python train.py --train_examples=24607 --image_size=24 --parallel_block=false --moe="top_k" --experts_per_token=1 --layers=14 --loss="cross_entropy" --residual_init="zero_last" --grad_clip=5.0 --epochs=73.9
Rows from block 7 of a small image classifier, named by matrix and row number. Rows with one number within an expert belong to one neuron, the router's apart. Each number is 128 + 24 x the weight over its row's rms, rounded and kept within 0 to 255. All counts start at 0. Numbers have three digits each.
Before each expert's rows are labels from the 100 images, of 14848, where the router gives the expert most weight on average: "top examples" is what is common among them. Only what is clearly more common there than usual is listed. The data: retinal OCT scans (Kermany 2017). In brackets: how many of the 100, against the usual share in percent.
# router: router (model.blocks.7.mlp.router.weight, 16x192), inputs 96-143
# up: expert up (model.blocks.7.mlp.up, 16x48x192), inputs 96-143
# down: expert down (model.blocks.7.mlp.down, 16x192x48, transposed), outputs 96-143

# expert 13
top examples: finding: diabetic macular edema (28 vs 11.7)
router.13:107136146108090158128083140149152104189095096144150142117103124100122161152108137167151153122123112146177106128118116118147147111141127133109119
up.0:112155119090129143096129131144138179144105083143113125138079145097113134149155145149157138192075104117130106110089090119151130124160095113109094
down.0:122164140089172128133117115146116100102129127125147143148125185137118139055137125106123122123097120158141153159134123188148136181106083164155112
up.1:155125129155086103126152122125135135110145142138115119116139138165157102149160082098096096109187125124102145125177150093144091122128153146139134
down.1:107143131122127131156100093122120128142166136145161168116116160134117138081145142126140121086140103167142110137170132161149164143087106123133129
up.2:136151150100144142126113174102165128180092103143151152132090113050110167144110124123149120152101120105152112072120101119128125081143110089114124
down.2:115144117125131118124122130127144124094127121143103128109144151162149098063125107142110133097130150143115141129075105170118087128099057196120149
up.3:123124112126149130136129149139132087147133144104106134109096139092121151145109127124124116175124121114137105144118105144123126061092126114119159
down.3:145148130140142135101115132111128137135146154120091082123151134133132089135114102164134113122154161123126119135145134158081132104131071118117164
up.4:170116132145149103174127144100137118120154159117115151057142152111120165102144165136100130170138105154113111133088151136104135128158152123151125
down.4:115109147179140091127107123126132138104124159141088121097133118124127143080112192132163102130205112130125124134133121150154136138120196159146122
up.5:084110165144101134139114133104175128163085140132164135141153084086149142175115117175127122099133117119130152141155112078113115115141134070146129
down.5:107091143114125162138125125129140149175111143160186089148142072129159141104113115134129155122145088137080100126093064123106120096116107151146152
up.6:169105148190107083130160130120158168109145161083140140123123121113120129122169114171081084117124156123079164157130114108102102115122130087155109
down.6:153090166147146149137126129152131144134161128113127108101101146143175113057133139134160131133105140155129154121124117130124126131115156144104142
up.7:199128138141142123187121166094167101143127153112151151089135099075130173110107154138099120135142137148133113141089136116093126084166152132151156
down.7:133120152158128095116131162138135153096119143122090113129106118136140119119097175152130137158190121120108103101130093078127114106103149147153149
up.8:189117136129115136173102151115141095138103143106151160112113090105127155122104150142110123097156146139143107136138119111116125089147154156142184
down.8:153154160127100121135145159126134138112120143151147091116130085134147117104106179163136144123190122101105084086100056107097113088134125124152159
up.9:157122145177153090137157137107140125126134140086140126118144123140153098114116120090105107128127142124100144151153124138102121133110145085152135
down.9:137184129134151138176141124159128166139147132145124145127120129134110139086133139142165113152108121108147119141130157159123145154109067068112141
up.10:166157113128142148123088175133139116119148125132123126104137151086123114111114130089138137102125114108149103096141114145134143140108082125120157
down.10:157086130134173139101133100114164117087160105133077128148128161156136145141157106142109143152132126066129157146102107127119168165117167150113110
up.11:128106126143089133127117112138108107139100129108143149145127112156098140137129133132124121056162142146131111130201130103122138116136143138126141
down.11:149182173134077120146114144124129125125106141124189116128127066107131115098109154171113146126161111109089068113102057114096139114141099117133172
up.12:110122123141153141097130131140104147127154090138105103149138143145156104157099088098139133091130138095140140128139144145142125155080147117115097
down.12:154136157147113132103121122132118163139124110131101107161121126118134129151121143105115141164183116116146111142108168070118170093131155153113119
up.13:140146136111099131135165161062157150126114159065134148126110086082162126096132123133125106097126154142131118145162129138136082107148104154131163
down.13:120113144142089129063148122109131137117128124136125073149127100128194131144127125164128133123113127104114167114106151086106110087123155106115122
up.14:109144122115149128166122141148151092133145154096117147081116139091120150128132146141119119173140121147134104144104074152107134092106118112144151
down.14:117095126173138139114155128109145159144187114105087106124125115137148091171113112156130127112112110113136142151144186084105131083121135132104125
up.15:116123119135143142098133135138097146122139092128103109149155140144148103154104080095141137093126130091133140130138150145149126151074151124107095
down.15:141133147149113139097130115136131147152129124115098098155123110128129128155134136103136148143176126107152119146100158084099160097125168141119121
up.16:160139136144180139144112152146118108121165115118102137073151191128135162107145157129119133133157125136138119139082130149095154162144156112143124
down.16:123134126179171135128134143093129135133144142125081136093127115130131134088106195128146100119171107099111147103105119182160120118151117163129117
up.17:132146122118106156159120134096135104139133164115163132158151080116150121134086143089131140096129129125147112090196119124138110077109113139145183
down.17:118166131114123143106132122090124118115131158146149079125123104127200135124110106126104135118138126089120147109121074087080084099124120167131143
up.18:173132133137170120158134158110117111101129144111097124084139172130135154102178157132115114138150115143112126137106157147096143163152140145127110
down.18:123162124156197107126139156130126136096153129114091162115116149137125128107102193131120101119144117145135157125134096182178153135142102171124114
up.19:124124173159121119126152144117144142143155126136134109173152112107147104134117115138114088105128165108114141144152150114104105107108125079165078
down.19:145137140129127124106150110118138121120187149123078135108118192138102121110124105119160119147099140103121160122115163182100130189123131092124104
up.20:096079169161131123120079135164117115154111085146152130142138109154103140160097150167127135095148129151137146125115123102114175133123190103151099
down.20:115146136109084144128102158110106124171075141133186133135126066101160133114079192143142142130183105165122086128082083110107117095157098149150166
up.21:162144137121132131140144170123145078141132176087108157082113124079107158140127143120119110167142111132129114135121112135116115075114111129127163
down.21:131097124157132129094124108111142161119150155113056099133109139132137095157130099160143145128156138106126160155121159116082131121140156138101127
up.22:164102156163114097142148121121136153114121135101133131140146124122134115132153108156080080107115168144083138145152148113095101116107123096174109
down.22:142151156135156165114136104152154127138155146122122099111108159132178123091110147148162125124124133144127159114137166142084138142137143186119111
up.23:133114136138153106167128146096135161133153109127136162078152131108119152096124164151111133135141140150116122168073133128077133138155162116165092
down.23:122152117157144113138125152104121127114084157113095121097129096111136137104110233147159116136172134142109144112120121133155108110133164145161127
up.24:095141137096144136092106159145166149159102083152131155130079135096106149146149137167166131165078095133146118124086107116138160140134108095104093
down.24:116158137097143128160139138149125118122130120143147134136136147124128149051111143101127136147105140163108127124134113179140116161140043185135124
up.25:102120115162155121132125118125121120123146161143098102144132148134102114146119123107113135150110127101137129137129081143129138122101108095143114
down.25:135147098169139149161125104125150125131151137138087082096133157112126169178129136142153115106103163113153139122132152140169154121108150116126140
up.26:106116119138073137149106103140121114145135156126174148169147103157118113132106140138119139092119125128139109107194109110134155116130127124146141
down.26:141145135151099127155115132118134122142116166113215118149105055111133135102105120146100157136125112086125076129106006137101134116110089138139150
up.27:138111167165122122129137117117148146157122157108130105176196102111155118137106112165096117120172136116114141142160173097100118122157093103185109
down.27:162177103117153143090125116086124126149128139109104098107108140156095142182138105114126101101137152132157196114145158164118147178136096110119108
up.28:125143114120142132154146137130148097133140161081110142098108144097107157125110133130126126186131107134138108137112106149118123071096112124133158
down.28:125118113155154139094128103110131140123155133130081099120141123167143099171119107137126124113137116090127141174099148122087134097131115139100150
up.29:123115170146094111087110136174131154143109090117106128134110139166107115177158107155132111098143114119121179173115139074142164194148131112112102
down.29:137149142099079132146153152123104103160088119161176130157118115095116121126122148136127144145132123139117097128118093124122148141173112095165127

# expert 14
top examples: finding: normal (85 vs 51.6)
router.14:095108124139116154135116106116118112103124145146114108113178135113126131063109120146169095134120126072142079157116111166101120114117115106120125
up.0:158115163133145123161131125162123149120133155120115137146127126158128132180139137137110116095178134150116121133171153141132110119153086141129146
down.0:125134134101135132128144168140118101112151118106108102137158136139092102068129115105115113113109142093099141122111127121087133130124197120141135
up.1:105090138117125135145129128125135138109130116082136139107150119123128110144146111117099101141172160162111168091134150141109115117172121110142167
down.1:143117120087113159110126127094087129124107118142160121145138131136157120075146137154168118103098113153154133140143132111130096150135136160146113
up.2:090177128081160091125115138112148146152121105116136116136068132129093135144122115171106081148113136093117101141125102148106105113109137099151127
down.2:132090125166153094151127152135124145132128140121092153116133093138179160114143104129126145147109117148137169118177123090150114152113158126101103
up.3:140138141088111125140108140132187134164124132133132150094111114105106175123098120146140087120158135174143122114129148128106142097155124130158154
down.3:108119131089120126117153155126118104153126128093032108155141157112120117078128154146147134131105133161102133114121078149138108160121118144115145
up.4:161080121117131123137138167131146156107076164072127107174143095157131127151158137124138093072140109154111140156143162103111085118135144132143138
down.4:141102122127142111130132142100126144147159102096183193166107132110136128087148121145152122144176119109110137128133140131149183146151117121115111
up.5:107156123055149098129113177107155144142108110126120100132078123155118143118120141171119070106129149109087134153142133125090107134119162101170134
down.5:108102124129146111151141133126127151103135120135117160119124105145167130091153095127132101131134117147124151113137129101152084148115113142108108
up.6:163178135084129112141116144135141156126134091107123128144083151109108136169152109161117088115151134085094128142125134136091101120113141104132128
down.6:137119105128129102146161114137134129134140134109145137146095050123193142120129124150145126123122145143107114111165138099126087165138123145101099
up.7:128172103135121127154099119134140135149119093138150135167145110111130133149139124124094122093174170134134136088131134091114141150130127132129158
down.7:128130135103153161083130114152146124118108121164086097143156174126130122096154135151156123125101160173118131130155113153123115136122113147131128
up.8:144120140125133110137129116151130135137133124141154126144129117094168125180145095122104136098197147151102167107147163098092123116142143136155136
down.8:131154127090132128084116125123139105139109125142109126109161131120064113074127118138164117131120145113122139131107136097074096122142177133094142
up.9:140169140106130127127112143131156130137134096104132131153076114117145136140142163128106093097139164128114136124129145116122116108122137129134159
down.9:152141118112135137106137127114126149126091114132121114148145103153188154129123121158112127138081149169150141103139113087107049202152130157102148
up.10:152088108172128155123083127143140114149144177111140094151166110121134127140099086103139120105084109122136120156111155119119125108115111090133127
down.10:120119111137163137126124152108162117131169133109173151166144120140143118145113173146146151123151131068161114142116167121137137149135124137110097
up.11:093118136112151118117162150108108125151126116131125139113095114118168120104126154154118104108170165172107103145139122144114104146174155179158114
down.11:115142116146127115105128139121111126122123123122061107077137138107083152121152124108131129133128125150125151090105143098115116118135134121112126
up.12:118162124061128139135113178138135175150128115135138153100055097132112133148093131178131121117117127160137128148135091156109121121157117142130097
down.12:161119131166143104168105123107134160105124139132109145130130133113111127066116097112148142150113116179098115090124148122128123102089155099124154
up.13:130190105052143109114081156125139149118146098118122110145071145137103133146137124160153085119110117100087106134144114131092100133095159128166141
down.13:136106115141142108177166150132113149154127130154124150085137072128195162115134086156148133136110109147151142109155157106157098170106154119096112
up.14:141139138069114117164115137128125150147106143081145158118123115139123134140132129147102088106169136170117148121131173125086109117149132136138121
down.14:112162131101105124134137143119096100110124113134079109119124179108062141145124097092133119146124160109158181137123102136120135077106148125119155
up.15:120145142076137120104133128123130154148126123126136102136088099139132140098106141182146134111121127133112120145160121106101119131131121145134104
down.15:167095101149169124155091132125119155153122147154119123094117163130107134047138111123177118118097112131131159105117103163138118113063113118099146
up.16:147098108101107097169123109115134145138096142131155148153141121112104164184132131140078102114142123137123126112140141112109120111161141110147141
down.16:101138154102104126087133104129147124136123122099096137103158133087108125109134084164105130128085086164109154145133116110130158141136159119160126
up.17:137089123139132107120147128132124153105117132145145123131137128120166110146157146136121123073165153140104133138119141133112105157125129146142121
down.17:146105133101117109106152124114138126141099103121097138142147118119109118169120116157126147142102122137097162117142077131130143136105177087139111
up.18:102191115071170083135110141105156136158123112098121133140080158139089141138103131179124079143100124092111093145127116131103110126102152114157124
down.18:124097109159151120175138126154126153135138108158102135105134090145197151106135071131113127138115117147151137099151139104145089125122139135086121
up.19:115174110088150086120108130117150141132124105123108131151084152128108123147140107179129088136105132087097116150116116140098096126107136101139139
down.19:124106115147144127161140128153130151138124134139129160129134076125180114094135095120117137149104122128164155105169141097149097143132124114087140
up.20:111181108086155095127114136129146135154124104100127125128094132141087137134125110173108082148107136097103107144130112144101103118101145096156126
down.20:149099099150161113161145128141101160141124125130109148098124091147181136123123099127110125146127133135131136135182125094156069137107141117099109
up.21:155093152107113124161144145130129142140147128125133130119161100128125140147148109132129085111172142143123168092136127142120127105165114149135149
down.21:126135133109149127152143109146127114119111124118179099110135127145129098037134139132155116140128142155098111120109118124142088128111163134128161
up.22:161151142088119138119128108137143101137132124114130163078115154101114179162146146138158115101101104182127116121143151115122128122135155165108137
down.22:168083115097111163088090124160089135156119164110127118134106105133176120132118157107119140155103132137107127123134101102142077128133094116117143
up.23:120150107117123113161130149154165109129120141088123132093112105132099155163130141127083095104155127144110136147125103115102126119132124154140154
down.23:131174123094086170070137088116126115132099075129096111117136137122117104092116107136137108144148128127131157136101086112121133125116117120168102
up.24:126159115077144092127117155111153149148129103121135117127083148139100141147127109168122070139115120078106109142133120129112102132111130100165119
down.24:160111124142161131180151128149133166155127133145113126096101086149192154109134103108132108121124122157137125111162139112143087147104134119082094
up.25:163105118107128160160084192113084104141138151130141105110128136079127160108096139156159127121136075167159091148166085141147133126117130096129152
down.25:115067129109074151117136085123120129134132137108170112115113081118106140186105169131103144130178107115124106114084142103115138080119119109100150
up.26:119180096077158089132113143120147159117135104127123121167089128140107113133133123182125076110114152106076143123136123124094089127102145102171138
down.26:125100149118159103181159143125122156164132142135116157077146096121170127082154103115134132122129122175166141123159144106158103131109123129093117
up.27:153097128131130102160106142131127117127136168103144132121120127147116141172140118117108098090135111113124116168100171116113098124113157119156142
down.27:133102107097143139131106126096146154126178109134166180157153087135181127111118142143130125086090115098136122120131125113150133154150134145110089
up.28:141086099178102135132082125126102118151149155109141093140155135116134138131098115111156138106090084143150122144124129116130129141105115092125118
down.28:124124131112104141106152123114126118094149146098162125137131108095126126191117187156124123129143113057164083119112128111128133136172109130103119
up.29:176095143085120137140126142118120128142125136127142144152142154107133157142147152128117116106161092176136098122136196110085134137160135157136145
down.29:107151117112071115101113120109112110112110123136110114132137156114082134082120069128127091124118117170144156116108083120132138119120123121152141

# expert 15
top examples: finding: diabetic macular edema (43 vs 11.7)
router.15:147153115121188140131123138095102103131141111134117136130093105139169117170090108123109090132092132102134112105148133115115109079109152131109163
up.0:127161138152110111133165136094167175115130152111156131129157112083128143103164161146135142140110107144109123144105115128099112151148080122151091
down.0:122152151121124125186134114133109150116118152147139139120143197114073133069148146135114132133141131137107117118111112208113142162099113127148124
up.1:138115169129108131180128097121147149144138150152186150156172107124132140115122135129084150131141104150124116140099157119104131128177107103187107
down.1:134104101116152092144161167136147155110108119141170173105088097082156111118148121134146113114116120159178164128118135140126098105131179140128123
up.2:152158141112130114141110163141163141133138110083149157094108117141084123109138139111121118121183116146127114133139159141080129148114118131155120
down.2:105124068177148124102104113099107081118123094114101118146114107124129121150170102129117131148144137085132130139096096141160108177142084090108103
up.3:147120101163161105141149091131136137138182077180141106143142150134123088136108140109103115120092149153100143090114136114115131149126121089150129
down.3:083105150117148164101147124144115137109182152117095135112146153156172159143105139099129128120124123102126146155104147128128146160125158137129109
up.4:131134133148160157149131171150121117123158093113094151124091173146116143117125128147133132113151141132149147147099133132108174149147131146138109
down.4:127099102168081119145143139142142149135121134100123135135132117101087095159131108153113173105094109140145085152140076125169128157153123111128139
up.5:176138120106129159147100177117142104152098134098120157119092131128139149129098119125151092114153105133171085112141156134094141108139132118135140
down.5:144141136108112134120116129150130126115109117131100158140092117091059090128172178127105130162163107139110091134125080179144126129133092076130166
up.6:058112117157118125129148133120161152112123138123139136165140133126137109104140114097130138118119131143126128139126134149112140160143087122152086
down.6:110203140120095121108109144090109119126114132132084153095111125128089132109140168133098130159156127155140089128092139100111107125124123139103118
up.7:104143126134185149110132147150100107131156083109084136125079194169111128135129124136148117140144127105152139155076112138123156154140156148117083
down.7:110113119144078108157140124166103155151124131112153143134106117085090096146105125119128166096081123136137073155118111157151142146123123134114121
up.8:119133135102102113149131164119161154155127114121132145093124133099114147118137140121115133121152143149139130178096121147101143179149125101147085
down.8:125127104124142109102149118127127141135105098148086137164103152112118125173140117123119103107181095080148118135115115136137109102098112143110110
up.9:133118145134173102149099115163076100116148105088094152109112156171128094105148110115096091137145141113109135142134105146130116093102151155133161
down.9:128125109152145150178106139160149103128132103123114122127132149135083131127111114131131119116105131105114115158148143163123159186114131174147088
up.10:134154150128116104148121142152151153158136144079154129094127105128103136127134135126104110127140143173115109132128168135108131127126125141163116
down.10:125116099147099100104115096148124134135135125129124142112116158127097087157125069160119137103164154115161105172131116139184093161140140115147120
up.11:152123094180160108141144083128128131132180081170137112148155142143116097126095133107103132119094144156111136087132145119116134142117111081152144
down.11:129091152126142160074133130132117133081155132125092145121135144134162164183122122111103151132119118099122148148113147124098149173120141136136112
up.12:094152133140168115141148169116150137124150123119126135092127124111123100072123148125114093115132167076117136137097120158099128156116104127151093
down.12:117081164136108104116147160108132150116130105141102153145133131114092129108151097121135124098110112091125133149127134129134118122085117105121114
up.13:174111121126125160172101164140137115160102148091134136109104110122123151138082110129126103113139110114177073124134158124093135096147144144127137
down.13:141155132082144145131130112126133099138114129144092108175136131098071112110133168106090135146150132126107065112101083139119132131113049097124149
up.14:149073109151145129182124107159118123152089160121123123132105129148163112129095112133096123132116129112142080132123137112090130100150147130146139
down.14:096140120100148149140147112129132120120149136142099100167130156100087104133140150095096131108160117109117113130080094162121172107115097108151088
up.15:109117134103132106151141138115163188129139150143159156115126122107124133109144158126101120109139154131104154139130118143101119137129096108166096
down.15:143155156115139135141141151130166153166151132118166170146107151138123131141108155105099152138100115151133106152181152203100164148169093114107083
up.16:100099099181151138140136066162107126140171079171122094174181156161174103154097122104118154107084145139129156081131142112141154141139138131135142
down.16:110124166134153145158137129139125122086178124131143156106119143153175137111101131117129128124143144078119130132088193152125134122132127147146146
up.17:118118134108137095163158136112135154115151120141134152099131134106125127088156154134099123129139161151110134157146115151123125147163105113164092
down.17:162173153138157120174131118138131134127165143132146149112116175136167118140125136090132155135113164164145094140127146172143141134123099141135105
up.18:130146134124131115154143145135141153133130141098150141126153129127108115093122132099098136113112129131128125168120122118106125145142112109174102
down.18:097182133104116130110121106133105110134094114125132173070129139151122124101147137146117113154120119154101145113105104131130117114128092094117071
up.19:163125142147110136140107110134148143165117148151181151121125102141133131145114138147094129093160143171128130126110113141104128132103139107167157
down.19:110097128105108099125134146155143149117137118128158129150120139103107126117124156122099142133115098176142111132133124088121158106108118091108117
up.20:162136134101107148145101182090164114156100146104167115103144089126133194130114169154143124116129112137160100128162131118129111096160112130117166
down.20:124159108094142138087116104102149088089104146132093110101116112097125120137147135149111095157159141124147132124090105098134075124149137130113156
up.21:116162126157123119133125143147128129140128117101103146100120161126141133144142164148130163091140124169134133125096168118121168181122137129136078
down.21:130072083172102137106109117171121158123141094108124161116116123139065130161096121146141157086130147126151144134115084148146113155140149087155090
up.22:129102125152126151157136084130113151134122180129185130169185089149162128117133148115105155130110161106127111124162137124123112103114102119155117
down.22:158108110134105150129101112132137144135138122136124123142124143101108133085109101133125137128093137139147070110117133160140121143135061060170120
up.23:134118131150097118133132127151149149124165160139156131138174123097132134110158137140115160113138121129115119128130119133101134161162098122160084
down.23:084144145164123164144107171151143158121148113107150143135094162114113135073116090127110089146164122149127102166154146161151141127061150161128125
up.24:173149154117116126125138152083169119137088162110161162115130082082147156111143144163129114126147108170111109154116148108103102111182107133145163
down.24:144104124162125133122091099094136105139133100116147118162122104113183151097121087093147097168179111092095167135117135087102098152108167144144133
up.25:112149154149142099167151120152156165148118134114199125153147101135122120122151148139080115106128155133125135122107157096067112109148122126190113
down.25:100166154103148104098137102135139122097097120106098102066135175104135143078174142123095150136153122114130158133127069103128107127134092102150159
up.26:082150155128184099127113124159096142129160100107109129140102166167122098133163142116121117105165142110107149143113120139141117124117162161128091
down.26:139145122152095123163140139157142111120122129121131160140124140130092124146102106155135149084076156103149110168113133143147126205162135163138110
up.27:150121156164100127139111133112112104137118152127158120167160089108160123127142106105097157136158078159152143097152151086108099128119132151157150
down.27:152167144099148115108124151125157079116115146110101122118102130154111144139119126147123131106115127087140136156142146178119120109119109127129147
up.28:157159141096133137170107151128134134159130110134174148141119111119131142134127171160112111092130163165138095115148130111104137115127114107180143
down.28:098089111123091106101117144164122115106109102121119137135120143138074145118115132127110127129118137143149118149125060140144093155174077078158117
up.29:123095144124165104176115130127100142128102133128142132136110097141135128087123112136070094158150156120089135144136110129113105074085152148162160
down.29:125141117129150140136120137150154096122114136129122099105108129178108137142108096139123118134090124088120141153137119147120165129083135167152120

# expert 8
top examples: finding: normal (98 vs 51.6)
router.8:099093113189127128133138109119108108147158157096150110153168160133121180096088100076146132136104118089140091123146102136112093099129141111108159
up.0:146155089097089157141154121125155149105125142129096144153138099092129168145135128162167147123077109139128103095145098107136141163173116145115106
down.0:131137113175159132148107125135146115144072125120141152144130109124112142150076109151115113098094138114162100149137155131168139097126174142094117
up.1:188179109127114131114119145100140164132098108120136149116130142101139122167143124131133118086156072134083144100114142058105093148139148180128127
down.1:148148149111136107166133118114113130112118096123165159141127139159159101089117143110122096111143124208140144121143083162136109099151143124159145
up.2:166182121097144126127107151130148162144108079124156142165094148123089137089133129167134129090139145189120123142142169168113141151138112095145124
down.2:139110132126198149188130126125115177135062124103198089097124126129159133048146164093130104144093116110120095137123137135179123107138128112132140
up.3:058139110094146096130125104145112140124178115156104115095095186165088131123133138130128134172119143149128157145129066118111157130126141124142140
down.3:117103116169127159159135129176140136113185123122132123171123134128128108134169110114124147119123137143128131145110148126129175145104151153122118
up.4:104118131135129087121188148101116106124125140141149125129141126149145143141134137083139147163076117158105128145117088126091095139112111122141163
down.4:147154143131110136124138121136157085120141108142136146082134098096146142178111072145135155133131148143134119114128131142143100109151142175152148
up.5:135148127108151143162098124135182159143153095138140150123091137134074141070121153162120125095129107180151102141119096128114161151139125118177130
down.5:121109110159140155153114114118126162113151118140201115103108164149153129084097126115131137139107117158086098143126201144119122091137132119157138
up.6:138132159116127132159088138119148126162081145090159158145112107119086159113118098136125092132117095117139098137133122126067129100117135091132142
down.6:118157079108088111100121105115129101100132120109086133126145110143116127106147135136114118132117124146142129128057127087108124100126117136152113
up.7:106118119155086113167121107149114126110097134134132136170120131158130138167106104139090126115166120160124142120156097156078116138115151155168108
down.7:125167142108155134125101118102096115130109150152190087094141126102133141070152172117176099111144112094121158167139165164136114079123111087136146
up.8:093156121101181116153110133157118129110141108150121128124104161142084133086121116133093098106161169108135129127140125159078148146106137149143111
down.8:155140134128188108204129106143123125131109132137152146102113163163130132075118118117150107118113118120106150120156132191152112146132155124109132
up.9:075127160119137102118148101138126112156136121167171114146145151165127125120123158127130166162087149166128123152113120144116127140167112106167163
down.9:102155174138108129154119119146174136132148124162159136119150110120148127138122128162099180129152143127128079121136109086131130139141158146164138
up.10:113142171087103125153106154140134130151111128100134159124097097105081139122129101168121077123121096123118120148089123107082115108134134106125126
down.10:083159097123122101110127142143117136102160135102082147111127128128130138077151126130106123127130139125142111131082122098123120110124128148116143
up.11:150111161152093130154123128130136126159065164080151137151168094135127146122121103096126102138110091127130087137136113125100115102124127092135169
down.11:128180089114073134083122109111121077051112097120068184115168077127092138136123113168115121130118137131135145139073098092107095101130119140172093
up.12:129166103101118137117128160115140129095119115130097137112115132120110161119121084130139105090162160128133110113146105143119141151132120121109079
down.12:156188096109151128144143136146133116135102134142122113112145146110120158104141120118115157106107116110095085137148118145113126125140151101125120
up.13:155157112092127140149132155105151163109089102121117167130121134129118132100155134152120120074130153166129126129146166171099117149124099154138097
down.13:112089113113206114165101104135115154144096130126191099116105144110172119086093148113180142122132113126124101154109143156119138109145142105113135
up.14:102132143156145118104159110097125118160138134154166106139134126134129130148138142118150154169088124151121079147109106159111114143144107110146151
down.14:146158179129121137153141137119179117138140109141151150109139070117117109151161095156138153126121129122133066091151121105125133099156117125171163
up.15:095139134121130121140143128138164151125120100097133146151145138113099082073132124126126120123094138147113129159112120169101120158149080118156083
down.15:147082136161171155181145112104110146150098102156132106133139150125173111055109149116142092125152113157137069115155135191132111073156100061119140
up.16:153106122129103154139122135147166118152113123139155131127172125155111148156104146120126112069170128173154111082089179150118138160148091107157134
down.16:113093135150188131150112114110128171142130163147122086135091135126145123117139162084142078118134117116142091132150183164113155116120130114120100
up.17:114196102090120120088142147092143159104169086133102147087101140119113101099158150165137126093121173147122133121126127136109149150158099149130080
down.17:137117112071158150180118134155129127148141105128110141125134127110094100051142146115165112150142115164125114108128133163110121078143117100104161
up.18:048121103104132085147116143167105122134161117151115086128094154165115119114115132124095122141086156140105168157111100120102135120106156134149132
down.18:128154134158102167128110152167137151092184124133098105152105153132135137189139107108107163168130146149090161126114177121115130136117119167137131
up.19:128146140075141119132144144109150131128099108128127157104089133146122116104135131154124110093090163146123123155122139123119113144135120122143089
down.19:137103149079215120164138128095125171145119144142145138113132143099148116112097152123158135130128123133103154169143125133143108080133134116106138
up.20:106164118110115097166154155115128145105092148130127141138096148142124104103123116158106095142160158163090159137181130113094089137174119156144096
down.20:140163124126154110111117128139142132099058108116126094127137123096145120063165145115154125091117116127127143121121084142113081082096115094124150
up.21:084112084133161113119155099149101117118187118168123132112128194151135146114128153106136159170077136140140148149130091124109139136135132132159142
down.21:088125170120093140156122130182145138139162135137158096162124103116145111160161104124119153140124131141101098114107139133137160141124140136110128
up.22:066106133116136079119165129137113122120169099175119115112091157148134142113129133121124135158095149132111149183149103126119129127141144123153128
down.22:111145135115132150135117147142158125128174146129160112151144110109147130142174098122114161114148144163158099111122116107117140133127105156163141
up.23:135160127130165102144157124091145136107102086120117124118100119120082110050155160141119117121152161134110122171122131162108109170136122152135130
down.23:130163115129221110186148137109119162134138083110132097136127164104170114064111123143159131090141119114126117118185109193132132117117161138128103
up.24:102111124109130110111136134157111101138183110200130106118090141143122158106125132126122141161117172130157152167129086122135164113148136119149135
down.24:110150155165094135136095132172127147135185152140146127153109100112112117178129126120087166138140139118140127095134128108126151150123128134097115
up.25:207120124157103144133131102136106128112100151111137129124177132151146157164136130103125154127123118132108134103148108088156087136159146169113169
down.25:136132145114071102136134132131134128115117107099173182115100111136080126178145124146129157107123128180133096125134111161138101113144100123153137
up.26:121084103142117113117194112134090110111151147160139108128146147156160167126116121091142159145088131129132125163140122119142116124140151142135153
down.26:106150152123081149116129120140152097115135114111149159126151099111130122219152065136111175119156150135139114112124121145113129115124122171142136
up.27:142147093115135138140112168113139158107113076134121153138108136096138139085129163147158118098136130133101140113152118138127152184102079119129108
down.27:137104115095189137183134126100135145177104109117154118138129165120120133056127139114171127101121137088144136146117183145171137125126178130128147
up.28:085133158088107125157106169124138121142120128109150151106084089112085156131132101169121095128099113110134107156102110115083124110110133119127110
down.28:116132100102105131093128145132129117058145128120061164113134135117130136129155127116104094131108126132145124117055138101140134110133120131142117
up.29:143112137127099135144134144131131108143082163095144143149156120125140157134108081092130120146084092108150076154131107125115119091101127108127161
down.29:125152099139082139086120103138138101073137117114082183127169101108097161163133106168091094138124136124169131124085116105113106088118110125160114